config.yaml
model: "image VQ-VAE"
dataset: "regions of photos with short descriptions (Visual Genome)"
train_examples: 203450
image_size: 64
crop_scale_min: 0.7
horizontal_flip: true
bottleneck: "vq"
downsampling_factor: 8
encoder_arch: "vit"
encoder_norm: "layernorm"
encoder_norm_position: "pre"
encoder_activation: "swiglu"
encoder_mlp_ratio: 3
encoder_head_dim: 32
encoder_fused_qkv: false
encoder_bias: "qkv"
encoder_qk_norm: false
encoder_parallel_block: false
encoder_inner_norm: false
encoder_moe: "top_k"
encoder_num_experts: 8
encoder_moe_every: 2
encoder_expert_mlp_ratio: 2
encoder_experts_per_token: 2
encoder_shared_expert: false
encoder_patch_size: [8, 8]
encoder_conv_stem: false
encoder_layers: 8
encoder_width: 192
encoder_positions: "learned"
loss: "l1"
latent_channels: 4
decoder_norm: "batchnorm"
decoder_activation: "elu"
decoder_widths: [32, 32, 64, 128]
decoder_blocks_per_level: 2
decoder_block: "basic"
decoder_attention: true
decoder_upsampling: "pixel_shuffle"
codebook_size: 256
residual_init: "scaled_by_depth"
optimizer: "muon"
muon_scale: "match_rms_adamw"
lr: 0.0052
momentum: 0.95
nesterov: true
orthogonalizer: "newton_schulz_5"
adamw_lr_other_params: 0.0011
grad_clip: 1.0
l1_shrink: 0.01
steps: 4500
batch_size: 64
epochs: 1.4
lr_schedule: "cosine"
final_lr_fraction: 0.1
warmup_steps: 220
weight_decay: 0.1
adamw_weight_decay_other_params: 0.05
Rows from block 6 of the encoder of a small image VQ-VAE, named by matrix and row number. Rows with one number belong to one neuron. Each number is 128 + 24 x the weight over its row's rms, rounded and kept within 0 to 255. All counts start at 0. Numbers have three digits each. After the name is the row's rms in percent of the matrix's.
Before each neuron's rows are labels from the 100 images, of 14976, where the neuron reaches its largest size: "patch colour" is the nearest of a few named colours to the mean colour under the peak. Only what is clearly more common there than usual is listed. The data: regions of photos with short descriptions (Visual Genome). In brackets: how many of the 100.
# gate: MLP gate (encoder.blocks.6.mlp.gate.weight, 576x192), inputs 0-191
# fc1: MLP up (encoder.blocks.6.mlp.fc1.weight, 576x192), inputs 0-191
# fc2: MLP down (encoder.blocks.6.mlp.fc2.weight, 192x576, transposed), outputs 0-191

patch colour: green (25)
gate.434 160:161113120155110135139115159145135132166130153129106099183110146169072155126171136130126102121081134109124138125121166160145156128105085119089118087094134150167110154128144145172169084079141118113156118134148134135090148136166131131110130130121171128142112105102128137122116139091143133106108113124074090093109142119184095173133186100158114102075093125147131106127103114112118161118151135103150094148151156125101116153065114136149119147130109128126125116137146131114154119144126176145099131093089126149160122128123123144112128120152122157111126122160129135136106155168124093123
fc1.434 140:096129131121117070125115121191112119135115162140169147065115177132122168110137124125130124112123132152125125142116068112133088112166134134140138137178108136105153122150094121118127161134098117118128150134131147145125158045125138144144119140119108109122163074137133179145131101170133133154123127136175110127153162116108155149115124138144137124152142102116123112099122143087095174126116135129139115070114134131145151094153143129124097140136149090132154131113127133109128155147130095105166132159132174104143129094134099123169132076129147125127154132098052134106119134082121128116
fc2.434 159:136107059126133123146105139149142141109169116122169124098138112175094114138096120151132113127124165125138126159137121109145162113124091168110140158109131120089101161118116146150129174128127123139180150116127097079075161108147131115126098133133169125151090153104107103107151157072125114123075112131124140127169131078146070115133121121131106108145114154085134137107132127126133085081160150130127140162156128154122135108115134146171107163122135169127124140123100132161143104157138142125144129124134148119131157085133132129102125157170127166131094131135111137145078094168082107102

patch colour: brown (68)
gate.362 052:125138128059126051141131125094127114128148127131129110129124156120035129135128101168128102139118130185061108120106126162046128132127120134098112174134127131131129131128165131131121132128129128122108129128136148058133105134129137124129128130122128172100067131123152125125117133129133099145147128139134125131037139136120181143129135147123106126136125126129105116127127141139179126129103136132128116092151123132125126169134140132127140129155134150229151124114119149132121126118141128070132119147127129149124100141125102114125095147142162124131131126136125104140128158127120071131
fc1.362 048:117140121124129106107145140096210067121118159130133118120123115158125123099134096143134134144127130095121119127111093103126154138111114111133092102129161140176128066158159188131092136136119124145089149058162118130151105125099142143129129088134147109150140129152133135125143137124128149129139162121128135091117129131156129116077119133146117150117130148073131137162055137161062102143133151163108106144122141122128151143113104128131139152116139128097100145124125130103125090175140153111146070128155170122127121109123103125187062138125128127112144131120128136123148134158112085136
fc2.362 045:127128106131129126137109106128129138126140124114127159133127131127129135129130126127127146126100124144255194128073107126081231065150141123127129129127093125126130100126117128134126141117128125122128121130127131135127154130127129143128128128128126092163131124116127128129122124129109147088149106129133138159119172127123128165135138129128127121129128136083142119128135127128128106135118141095117148128123129128127117129122128144128166133127144128089128129130128104127128130142128125086128086113129126124116099143128115127223119127124130135128128225130118058190127106140076116124

patch colour: blue (45)
gate.185 147:127097043090105158129127157126104092115128119122139134130115127121137124131113135132102150133178137150132130196128166143119134152125116149098136152117144076114114132126110133122125140135122169123102110116101149136133124099145161119103098126117131127126163139117106156129152111134107112195148096124117100192139118102166118135133114143126129189138169049159135121096157122105120162134131120125131135167126120155155167130136146109128125114090132132078135123162151127115168101131133136131131099130105141122185093132153136111116202104128144105154116153170122085125125136113130115088
fc1.185 145:113137123134126103113124099128131118128119115139066122146107128129119168122133095128132119110191128149102131135114094134112106161150106121121130128166127121142148102197144109105114118160136165141141134082143149144132137124103163131172172114139142129107127124140146187137118108149126141113101135132141117080144125125085142148153097135203130111146072159133131136085110084102138135173164125126133060127121129101110135135128128123118118164160116137128153153067106124079128081157100187144155129150126122130152146116124136148140125143146146104073095113113092166149109114127119130108
fc2.185 145:134163106125116127094147131109121132152123085122114118135126125157118133142127148105123135070141149177129135127117100124148126125130132109167128123137155127102173111135129111126098141200117112147136139128097133183104128158104148103116124144138121130129120130129150101110134100123125183118123132083156111122133169178098092119145135121169138070096129129134136104048139104094092129129139167131092113132111137073087133133127102158117123139120084127139129167205123130117128153144098159166151113121107121121105150165132134168135082157084139156115160152129123154141126104103159146111

patch colour: grey (71)
gate.75 159:108089149139140130140168141144133089162125128106138118088097122118140113135164153160092144188130142083131121137137188136109127087112131117094123119131125087159139093146112099146154119192143144136133144181106165137142142150101156108065099140121127088112143151133109119128142159137189146135103157138161089138116112095136125091162124120122102156119146138129128116113147139141055131137155162070132121073143125134164099116116116116140147120104128089128097122174101130115175127108140130138102115128116095125131131134113110149128143086137118131137136128147131099156145108150104097098
fc1.75 133:159142107186126117114148131106135127140137093128131146189111147121127128118150085123121116113160125114099113130114089112132094136088101130136162147123138137138105203116143125130147147125133120138129108114134120125125083096119111162128133084133145150165101127120134089147144141149139127121085082134147163162159159126132159138076134146127113110097137108129102102092156137138181132067145079128144175174124133151102191122123082153137139134144112112165124143133127123121124115184128160130156131130122128133103131106138142130074161156077121129139116103138083126088114145177122114128
fc2.75 175:105131158129126124119160134155116119110111103121127110183108136101083151175092149125168141140021126120116147155082101119123149129150114139114143079110145189101104118114152113120153140115122118088108136097132139120117130135197114096154143127131113165174089141110098146138126094114133131121164139125124141107133126143139157168147127129118126153149128105166143115104106120097135176141135117092130115160168142130132129167152116159102112135165099141131137110118116121089104135102143110138096119116127062142168111128123135134154068128110129158133128137124129135135164165107138129159

patch colour: pink (32)
gate.363 024:128067128123128128128144128128128127043128128128128128128128128128172190127128163128128128128128110128128116128128128098128128199164128128128128128128129213128128128128128226167128128128128128153128170011129078128128128128128128128128152203128128067128148128128126128134128128075128097128120144128128128128128127128128128128128128138089128100155128128128143066139128128128116128128142065096128128128126132128128128128128128128128128128148128128201128145124128128061102128128128128113128128128128128128128128128128098145128128128128117128129128128112128128128128068167128079128
fc1.363 022:128128128128130128160255125128170128216119128128128122128104128128078128128128128128128128095076128128128128128128102128128128125109128128129124127138165128113128128128128128128128128129128128049128129198133128136127149128128128128107128128139128177128128129125128128128128129128141128141128128128128128128128128128128128128111128128128128125128128128128128128122128128128128128152128128128128128128128128128128128127082100128127128128128128132172128128080128103128128128128128128128128129128180059128128128130128123103054128180128128128128128128203000128099128128163128128128
fc2.363 011:128128128128128155128128128044087128128128128128128128128214074128128128128127128128128128191216128123128128121148235128128128128127128128128128128128128128128128128128128129128128128128128128128128128128128127148128128104147128128128128128128128128128128128128106128128128128128128128128128128128128128128128128128128128128128128128201128128129128128160128128128128128128128128255128128128128128128128128136128128128128128128128128128128127128128128128128128128128128128128128128128128128128128084128128128129128128128128128128128128129128005128128128128128128128123128120090

patch colour: brown (71)
gate.402 122:135130103124113115129153132172131102104133123178134109098076071129104095087149131118121126144140111120090167135132132118092117158098179112106126030116143137142109150132134113143103142141142099131144152174155079132132124129130136075117122127130136095147127148085122166105154152160158111154126158133123132093144101127137084131126152131170128103122099128113138125103147136135108129112093140138154132190109143138110115103109134168136111190109116171095130168135109112175140123135122178116121104132103120182137110145122129106075117162130144107170129128135126123142126135138134128127
fc1.402 109:090127165120089116085127131129157154118142072113175155125122058105117073150134118143147131130093141149138122131114130139102126133126128142127099126164131135134124120140136125130142152132125152171107127177132140098138115162162127105176060084130113157143140110139176128099123113141159064104097092124095131144141089125116086165142115156135105130159142131116164173122114127192115142122114103145132114131128152120115145183108144112129103132147117124092150120124103158080128114123114114122112103129116122135079141155129125104129168197143149145106131129146160130135124124150171134127
fc2.402 121:128095146105120108101176132115112096117082087095130116153118102130134164167128145118157100151148123110129056098124049134139125127142128149115122151131160132143126130147113086134124128139137161155124083124136131091126096135087128135139113126149099132125167121129176125124127117151131144131135131097127143147128133149111077111156152145118138129155134120120122176098121130139131115130078118133086134130155131103115129124124121113117071154126170184109132112142121130144130189134115096113105124128128184121080152171130125162083195166112196100140135126120154140113145140132139109117

patch colour: brown (76)
gate.464 122:089162089157083139116144159117176104131129122129138151125129146126104118140117123136095088123150138112185148119152104145070150138076140074133137153115115145128120140139160171139117162127100150114107110084123128122141124094130187128164127125130116126137112129159136080144144098100129118167122123122119139108172118112121123143130116117139130139133112143214106154151138115123102133108163133081128083162100141131148108113128128073099109169137149112105111128134131128151145133116138196129075131126129142147133130145124140126142138117157134103135088157175129123149114094190100127096
fc1.464 138:085110155123128082130113122183130128127125116142150121114090155122100140129165104140194125120129134165116124106128123165119130130147113131117117090127192122088134134141120122132120121159127131117160093122112119114155112112155117069112129127124138119126145174098127150153126125116133152076146076148141119155137117134147140111121147053190122127142107092124143124131127153124187119126147125113165163097160113085155174125094152127154133115110114127123186125070130130133129161118122130097139121117105134137128088110159141149115144115123178134094170120130070096104127129151148143095
fc2.464 156:121111127123124098158152121113099129124139142131130151142182136131122124135121128138129098086142137198127187131104099093127233120084110147110171108152138150114173130114112111128126173141131122113139121126100111128134124120140132128141091063131143123121134101133172058135106097121130154149138135128145159124130128097142091104108143156130122097133131149143079128124118137111194127123136128092128147111137117137135155154128113110127100136127123124121154127133063127125124176153161130136112135137104135161121104134141121165115060136107143190136078104154103113122129134128126128115

patch colour: black (62)
gate.172 077:140128088132154165064117216152113180191197123104121127139127125124100132132117122132124134084140100094128129130130120125123127106126126126154129125107135179131132135123182124118067130130123130134102102132139126115113133161110134152153125152122128106141120126160062194139130128116124128124122117115138080123117182130132179143128119130140115121127128125121146123061127136149128168092139176123084126101111165151119128144144129113111151131131156147090173119122140127089127124124102151123116134141114102129127109111120123087181149125111085067146152114129129120130118125117151139111
fc1.172 074:137125115137124142106158126125104128125124124131160117148095159129128122130131146172141119153120109097127186137118153127137131133144152145121130093130119038125121119131143187127122157134132107132081147127114137120159125122115128128111130123120107101104144138145131097119182119125103095120119080122181132121117138122106096111114155190140087135129122152115080130125144127131146128075112090130107093155155131120152168162076209128122116125138152128080125160149134091193133163112102113132100128067125147143127135137114128131107139122129120118079161121177179137128153131148128130120
fc2.172 050:127144154132164118108148133137138106129127130136171133093141136121135112147127121102139136101112154216117152127125109128125102118120167122132130130141109170108211150128134142111146133125126098116129125169103123122127119141126129120098126126124067134110140122157128074130134151089131156115132108149127119131120139145121115128132146128128168116116133119138141126070120146100135116129066110096113065128139129121133140133147122123130133128124108097166129092145132149133110136177106149129108136131090162113126090134118117130083128252127126152136111144119146105111121114149127199192

patch colour: grey (60)
gate.322 070:114064071124129125118126128129127135163169131135135138123125108133100063128122106135135115139141121134128137128122176117064128120135128151156197118130103170128137108096128144179101085097132123128141112125127139121143132090136125104137085104131120095119117115126162131126107121133104131132131105141147128100139137100155193134189114128127127159146141126138128104099149131130120140142100128141069160132109145159079127183121141142155144111094121162124139103100132127130135069110156155123127129137132124130152151145149151128085099097142128107150190133201113152133136126173095094117
fc1.322 078:127141073109159130123132179147069162149127135125128142133099107140153122113095081135183123163110117127157134151085130128121134164180101128140140120078112175114112136123116144092141141139106124126118120081100194099130103126104130127203128144122126161098120113121124163143126140087110130123065128098142129110135127124129164125179132124089121104133096137159128120148116159125157143126106137132140129098141124153112111137118114125100112131095109106098124092122129147104131103109125129135105137166128162130120133153131117138142149101094120155166203129128194149105139129152091123128
fc2.322 086:095123089130126099144125157164128130103127192131136137112131139128062094128119126127146124135163135129126131105127102135143123144127160154168140120127127160147164131127090137110129113132143141099122137159113164128117125152090122122055052136145106123112142123130122121130095105081132129100096140119125126124141137176119125091146144141098209141087083126118170155100107127128104110125067164127131139136124137128129132136151128148164116132132094116127117127145125139134163114155133111151119127120093182155125084119171129128123132136147129141135039146115129077126108131182128129113

patch colour: pink (30)
gate.187 077:124136117134148127100129140073141141097119119120116168071084147193142131092131125131123129138132131104179129133138115125145115072151115142119152178113121098076122119127156179145126144108116121125111135132162096175077127127132126129135121120129130126143129163103120094131105110180132092133085165122111160138178146127127125116132103121156119147112121113144176145148107121124135170145184148151194082113136127106102138148095125136144196140134136132129114084092110116131125126128161115124087085147112150133120128105170118082121097135130091116140121132158152126132162102114134127136
fc1.187 080:084169135106135145163103110130165105130148108168139108143127128108108092116143128062159140111088137162096060128095131147127127126109127135163151124139142102102132113130103093143090132129165106115134137139125125129166067122122125102151128134132107185131130150104105090128126122129139160119144101130144115160119127164133105167132131099138144119163125148180129155102131131097179131181160125100157159123116113128117167142144141134127087111108133140144087147065074151143111140079128143114131117149165158126150101165118156110123135148135137157118120094102112129084095144122161125115
fc2.187 070:129122120135174127156126124128128120131126132110127147128147130128187201107133150134125119134172128126024136129129164126094125099074135119114140101152118091139132126103111102131126161126126126132218134152132120132084151125116126147125125128156133191128133084135130094130150118082148108130130133136129144124129161123128034106129152113126114123134127136134099133154132110142115145113126126094096130117128191127134128130128133101128098120144129135120154118130127127110097130131157149127131128129135128118188124138139082145127127151124094175103181131124104124126107070166156118097

patch colour: white (62); pink (31)
gate.365 028:130128130129127129053117127122155128116127099140089128128128112133127129128152124142128128128128155127128132127128128128128128139082129128128217128128162186126128127128097128127131128129128128128128128127127128128128128129139109144100126068127136112124125130126131128126128133192134128128128128146127126167125134129127127130130128127129127123129221134138020189129120161128125045121106128128127137096080128128129138128127161127145119173128136180131142091131123128104109129102128150127128139127126121131128033158129073185126111112129064128128068126129105122126140140130131128112
fc1.365 037:128104050130178129146128129129116147128131131143202143121146128040127127138129130123153128128097120127101080126112119127089128066139151100128128131128102128101123127128157127128127128128127124138040144084164129126120136169070128091127052129122135128103128129128127133128077114142128128154130094128128136181127188178124180127138129116104112129144118128129128106128128128186157172128126115175128124128172127128128132130151127129104128098128128128130127126135138122128071111128128149129128125149163074134128128128128132108127128124177128128108160139164144144088128129126127128126
fc2.365 040:129024128128123126157128108128144131142128101172136128124135058126087113129119129124129127128110132128068171128145071136128128121143128127128128128128135129158134128128162128128133042113129130188121128082179127101128127182128121070118105160128128127112104123129129156128128130128126113128127128128128128128127129189122128129185117128128124129127111126129134128129127128113135126189128128128113128172126129128135148128105128128128127124128128128128046131153176115172128121123119111121128165129133154129128128127054157130128128143129129061159128128128055128130128127129128096181

patch colour: white (77)
gate.337 078:151094131156129131080082145127131125151121145173135148149130135109139152128169078047087093142103141123143120124128154128121145084054084154134145128106150100098178143143124131133119070118164166173115159156124103137133149143134106143132161109153105104118121156129151125130109124156128114122096117133127123143155102108125118131129111190129127153143141132140102142084107106153142118132128130170139124114082135106085132143136115133106128157158123118142142103139136133132127133111124131205067132108140108082129135129129128137124112153127131129171064124161100129094140104129142128121
fc1.337 077:132125116150205141105123148136125119085141140116129132088070147150103130188140131133133120076131073182138111129116135137075110147112131109123137123121115122118127127139131150094111152156153132175118159128165127125127115143103182126128127125091176100093126147138134152121119096113129075117145180104120115126115126105124140117128125117111097114133098110112147123092096130132127157135113109126119123140124127135116151187235108137122125136124126222157125128096128083128119128150120134096086135150144150126131134121111177122118142124126118153128128153105128136133116126136159123116
fc2.337 071:125099205104138137125089101126113135202159077170075126124132128134200147134134138134132084132090158128137121129129126166082124162125128129151140086114141114178154129138126113185122125116128122183140129127144120128133128116118081116128144130110132128152119117144139152129165119179134100145127111128126193104128134131134135156131127123131091130121124091142112126130137113109131148190128071125128116113098138127129127180128096094123128128123138124148132129131152095129130130147096054115128136121067125128128128148129132128130130118079133072139132128130103180126143100119151116126

patch colour: brown (68)
gate.397 110:099125107106150121220126119180128129173187145100098100093122155101166129118121134125134135118126120134111106124084144132098085111148127134209152145110125128142140131129137147204121118151130123113117080127128146143153108081121163120107095122109117127153044131115128109117122142129135133178086119162126109152151131132111134109126125121148126101096112135112085113116124144136136143153109116139132130134068135122099116149128159124147129130136102203127117130140114125121130141138143083160127108121114132105148132122128131128113129115134142141132164121142131123135170140133128046128
fc1.397 112:159135148126116142129183134139120140131141087124101113132117140120126137145059111087112150124137089138113169133102152128114119125138182093116173165131175119146129189091142126086123113104143191163121123133128129128125108141144037147128116070136065160104122151083126121129115129140139118148082144081146088136136131110109126138160120124123130156150127143129126121127119078130118129123131135105152142148114120119134123162122124136092144116157126170127119078123126128134128120119130149177069141124130146107143177136143122177151128106100106123129103149179127114130140127115152123122
fc2.397 109:142129105158133129134178110131076126134081123102051126125130115126133137145108142104089085130132116123115107128140120149127129142125174147139131127132132125186126129154126049121085084128144129221134125137121124119124130149094111159064129120133124127129158152123154144183126076182122127135136133126120128077138129135103096089133118147124135189119116130118126134080129125122116125128132168115160095140062121122131118130122127128128124134123138139112122124126143162138160137151121119162115125152104161166115127120145129130112140133131155134129070142125120140156140127154055106134

patch colour: brown (71)
gate.284 051:132151112129125119086127132152129107103151142144115116151130137164143032156144127163094138160138077126140114119128147125151130133135123109127098140139120102106139090124134111122114150123119126110168126107167161129210111106115132100150131132125104214131117134141131125179119124107128091119108117184130158108117130130131126114122133107104165170155145086112134146129174143116102171156130122131103121152099106129130126174101128124181132099127117094130103106131098118126137146135131134104130116140126150130071114144108054099120121182125136137113141133122145177097140137146133106099
fc1.284 073:124137122140119095128143113125143078138108132130171157145114134068087136131123118134173128120146151124148127234136111140110120135107135146123134105129139147139085096119143103093099122120136132130123131143146087130108142125170133134065127106126135106113130178115165205099131179145129126144122129107157129192147132135118092152140076113141129098128073145117113138125115103165119118120121158118140139110152130178143122142131133102088127140138126128127145130106151140108156093125156132112095124140122159123135127122122150136153129140189088078133147133177124093148101126144116111154
fc2.284 072:103128130123138144161152188105131121129125024138140139139161129135125112142068154127138165064125129162132164137204120126147127096127127148128124134127128142142130092132126124129121134118148139119089128129107098124078150130103123108123137124125109122115127120121129092110134119119124128120076114121104131247129158154124105124129125145151164122124145098096129127090126128161141134104155126128129146127127124144137131128158108147118114124151121129129120058149154129174096152113127098085126130102116133109116133159106144121175091192129106141152111142101128117116129114151131132128

patch colour: black (31)
gate.449 027:128041117142145133218128128128128128128128128128129128128128128085128128128230128129128129118128117154149166128128131128128111181128128128128139105084118128128080128123128092128128128048110126058107128107110128129129164128128255099136128116128128128128128128128142128120100128125128128128125128128128128165128128128128173170128128128125128128171155126128139128128128128128128069155132098128128128128191128128127128131128134128133128128128128107131189128091125066110128128128127128110123128128150128146125128128128129128128128129142101128128161147128128106086128179153107128128
fc1.449 028:128051127128128128075128128128128115106126124128128128147128128122128144128168125128128128128128131128132128167128135128128129128128107128128128128048128099128103117128101169091128128141112128128128130102128128128128128117128128128125152128128128128128128128114128246128119128128128128128000130122128128128142128128094128128128128128123148128128119128128132128128193128191128128128128110128128128128187128128129128128128128128108125128128128126128128128128139128128128143128192128128056154128130203128128128128128029114128128112128128131159128128128147128128128128155126128162
fc2.449 013:128128128127128127128128128152126127073130128126128165128127128128126128163128128130128127130128124128128131128128128128128128127129128164130129128128128130191161128128128129128128128128128130040071189128128128128128128128128128120128127128128087130128128129131128106128127004128128128129116128127130128255128128129180129083128128128128127128129122127143126136085128128127000128128128128141127127130127128122128128128127128128127128128128128110128128126148128114128127128128128128128128128128128128168128128135128117129128128128128049128108128127129130128128128130127240129125

patch colour: red (25)
gate.547 098:137093166087127148151107101156143146136181168124165134132071142093198134129108140154148127123137134173094138139127152145147149079133092128123128126099149127160119071147176082135116069135135105129185092121133184122140136131137114120132129124104088120108128118119121094150168134123139134136123080141099071133121110128135139118107125120151138156158130156174114103128115131130147144138108114134096132088096138150107139124136158121110125125101114122090103122133128122146082099132153146126115127083142119112129129114126145101147135127073187136138130145142150133167146123128079156095
fc1.547 097:136086122207134109074121141110127172140135164101126119143105089100118172139133148128127128126132108110163123113109169132131187119096133130119123099144150097102109116129131134122129149117155154136127075136152074149143111134103117160121119164136107166117092128147131141118136160173145121126220136136137129107150137118085129117065141116125114107088132079117127138107110085094124124091096147127123152128112139158118150089121133126144129124124098111102144102131110129127128108166105140102080173156124127137129159175133118163141120141147157171150159099123125129117125155106146157128
fc2.547 107:089121129206118131062135101149084184122124169128130129108111136100176143087106096114080137137115133125127182110134167154149151125163136117115130122112163111158078111138113123134121103124121146133125112119147127130127146115138062131150135124128154136140121104140126123103089132131123115141135104142115119151144128128160131186131133171144118147129129114150128108121138135122112142203117149082148129130080150159106129126129139122129128118096092127127103122115108130127151122129137155077115150107129058082163113129152127113156127137084145192096128125179118112140141160111134124113

patch colour: brown (75)
gate.73 076:125117120127176157093129127143125127146081080102139156132118132129100126085124077124136131126116094151136128147126203128118069107129124100092132086171129117164133129127129107133081123126123158131170100129143136166126147114190124084116130127126126121128130128124106126147127190126130128133135058127157131168129124119075130127136135085128139120127060130138129124125122098138130136173100159132131128090100110131133142130096127127154149165182115118120129111126205125127157128119113169130135126128125131130129129129181184127163124161153108105126130164136115145122117079141117144131
fc1.73 074:099161123165114071136126145124126121159128096150124135146096159131100132124135126142117129156159133123097132068159086119194136149101168137146114103122104113124137091159129140099104114128114188125120122131131139128160139129104125128127125161099119132132134132124180140134161134126063123146135153100133182118127128167190119108124128171124129143038156127121128166159157129113120116126131139081168121121132133098142134093134107120128124103107120127128148137125115126138198087127124111071094072130142148127121128127123126119130133123154131125126161073144133138179133109132114101128
fc2.73 072:124143132153078101126114149119128128134077145121125109095093157119124118090130149160128123069131123141128129109122126130206161154125131009117133110118174128073125127105126138131089130155123193090128126123167139159128135123130122129127125127115100116124129129095154138117140139130110131129150127094139127125128115138178182196136153139086152116113106142153136128125120125135137138127146132127136127128147124095126121133110119128109179097116118115076125121199109115125168129120130129126126096143137125116128192132134127167195102128148124108134128150141130132161110128125125128136

patch colour: grey (89)
gate.21 096:149129125122078115117122123130097151098135147116135133141109175131134132132140120127119075094126159123078144125129115157108116118121127134122132121134126137131119135140124108066113117116102159152146141104156126134129126100147078107127098131103212158128138100156131127127141150104122137128129137122079130154103151085132160142197131149224139126159146111125115129127133119155121128130173131115093151115193128129143115111109152158185143107128096102128086139128142049109127124117118094144175136129120102141136133129123071165136146145130128127128120127095121112119101113149182144129
fc1.21 086:123135149090132132082130163116106129138136119145131157138124108153127128140130097108086084129130123127121130128118115120154127130105127141103124169078126095129137149101130126117095110132130163211107126152139150123152122128121098138104130153131136142116165131127150110142121124136211181110113157108126150168128099081129116125104135178185116119131148120079134144124149133135130155107122140142077124156129131160137113140110096127128161127004099094115118149088134154144114088124159145090167132126128133129129133128124140140135151130131154131142148121083120133128081131120163110129
fc2.21 084:101107126131115104109129116149125120148136093130108169128118125129122102115149128124138107127108096129170070126191102097142128131119092133154131124085172156142146114125134191121138131145178065247142126126163151115131127132160148139127129125117051124149149164146125129156127131146126145116132127184131151084099138129148130130129108121129133124148161144136125145115105109124103154126160131102120092127131101117137118152128113172106148126112131102171126140108123150129124125127123104120125128114147161070113141116118140104125116119123103130154132122111072136074115101183124108149

patch colour: white (68)
gate.134 135:178097093100122155130128153156115153158143134113121114108127124143127176110177138100112143159087117119112137102131144130131130054126127135114128188129134125124202097112118114065130106140113133122167130143091176164161125088143123145148131118133083120163120167058147130123118168115152126099103083121103125161093117116131120128110130158124141103128116112120126124116130126107126117093126140146097171084126118159151163129161144105118127144139097140156121138113111098165121118116109162128170130103132114145128133133113122076166157075140125125133118149121112126170152100097128128142
fc1.134 133:142135133150129132141122135147145107162112128097134130108160143109075138138126121086152161129109120136128088138092114102134117123109151167109085080128151117132124127156089135097120098116088198154114131126120130153149075120096148133125128134094096124128143142133127165084164102134095099130173105142127154189106144139120124130127086126129161141114126114119142124087161135082151152115119189111156128145113100123115133079137105093157145096128097145138134098135122074130169107133124139103105127145118125125152120125114144104150128144156161152087152136126125165165196149180116141125
fc2.134 143:127124104151156138127131135150155164166146139118173111124136106090128131142067169133136156109160142113129138107133147134134129104124183122066124131157120113124147138136104132135113140139102194128123116138093127104102122114121065127101129129130129157066130130147142152100140133126117099121156146137127139174148123128122120153121108124132104158127101127096153126113141121104145104155166140153132137134122151128124171106126164084113120084126097092113113110205127112145127147117125091121057160106151109099139116133139119104130106189088129149065135124132195117146161132114126123135

patch colour: brown (77)
gate.132 093:147127128169098173115159130130097129119113144123131126147126125133148134133136148130140161131084146114139130127112151121125121123146125136131202098143151129110149093103138160123120181140119129089144136128079140110159129116104129106119132135149098124125124114124118113104130123071079112117176111126127086155109167150147164170102081119107110130144141178143163092080141126150136175071151176137150128160132086121192133168119129121125072135152105129135125141151117126119112129142128131123126152168127100132106081130085089102126134127115118131121142127069133129121152122127060120091
fc1.132 089:139112111154062158128118129129176141156115157125183151134166092127125134101113142125148169143095130134138116161125135079136113105132079127134151145121126128130132118114129146104078122069125106113135141120126147129177147131091154154102123139092100100121126092127117157103081127128128103130145124113170098129127146132164143220103169120134161113173115162141169151133187109130126144088144131155126120141142114123080136152127130112126114122181118125121085131189117171132125130147116131119119138132117112141130118126126093114083127066133125126138137104132132125101094116155126131116
fc2.132 094:128099129131155118134120154125139098124123106157147122128158112123120116116128128126119126106114144125144138136131104120135112137165161110115126128132107081126060127185103133122137121093113096109202131139152117129132123127127151160103159138125117113155118151156128106125072193154140132128055102127108129117115084110142145177125141181148150080140165133130139122147137104122123116123157110135144108139124146125131107127125114134106125125199113113103109128159110135129153126105081092147126127102108127065132107130123138117143128093181131138209068167128124098140161118133124167150

patch colour: white (43); pink (31)
gate.152 042:100151092130123161126141127141144129117092127147156148083125203121142128102143094122128128128115129243128131133117109188159156126123119128129201135127129140177130092131133085138124161136117172116163080126165133133130176128156107135095158135142122127127145168106127111130111185134130128128132112127122122136131092099127063128091054079116153128074173135125121128140127146128088130122127126128123097103152105126129132128127131156130090126158129137127118127128079106098148129128133128131107146127115127128096111105121125126153160129131130102140128122098087127144130127124134126129
fc1.152 053:162157135127124128135122127126129148124159107128125144131160119083051135131109123139126131116085127141131137176128118114094149118223130082106128149011108128130119154128177127127117140178098130148106128121081081128120158120118139131147128128128141126131105140115129133105128126129124131140130157129133131152116192077136175127117076127097042141135127147127141102124133108130127157141129100129128103109127114145098114129139175140134128129104133128131126135141129122111060122140135123120138155145145128130082139126127118128128128118129119115122128128131154112127129133125128129210
fc2.152 046:116119166128095147146128128127170134160130128127131123131158129125132127124138130096128067164037171108129129131166128135131128129202135124132129129066120127192128132139151125127127121127128127132121129122128123126130128129124111091056127108087152095147106136128115142154127161147128113142127128128119139127129128072086141139135018131129120140128128090116130143125152126127133135138131137127131128115128107127187121131129128134149167120129128156112122179090132127138161128131119085121124127119140127131025126128114146122110162101125139129134156115116087129129127129155128127192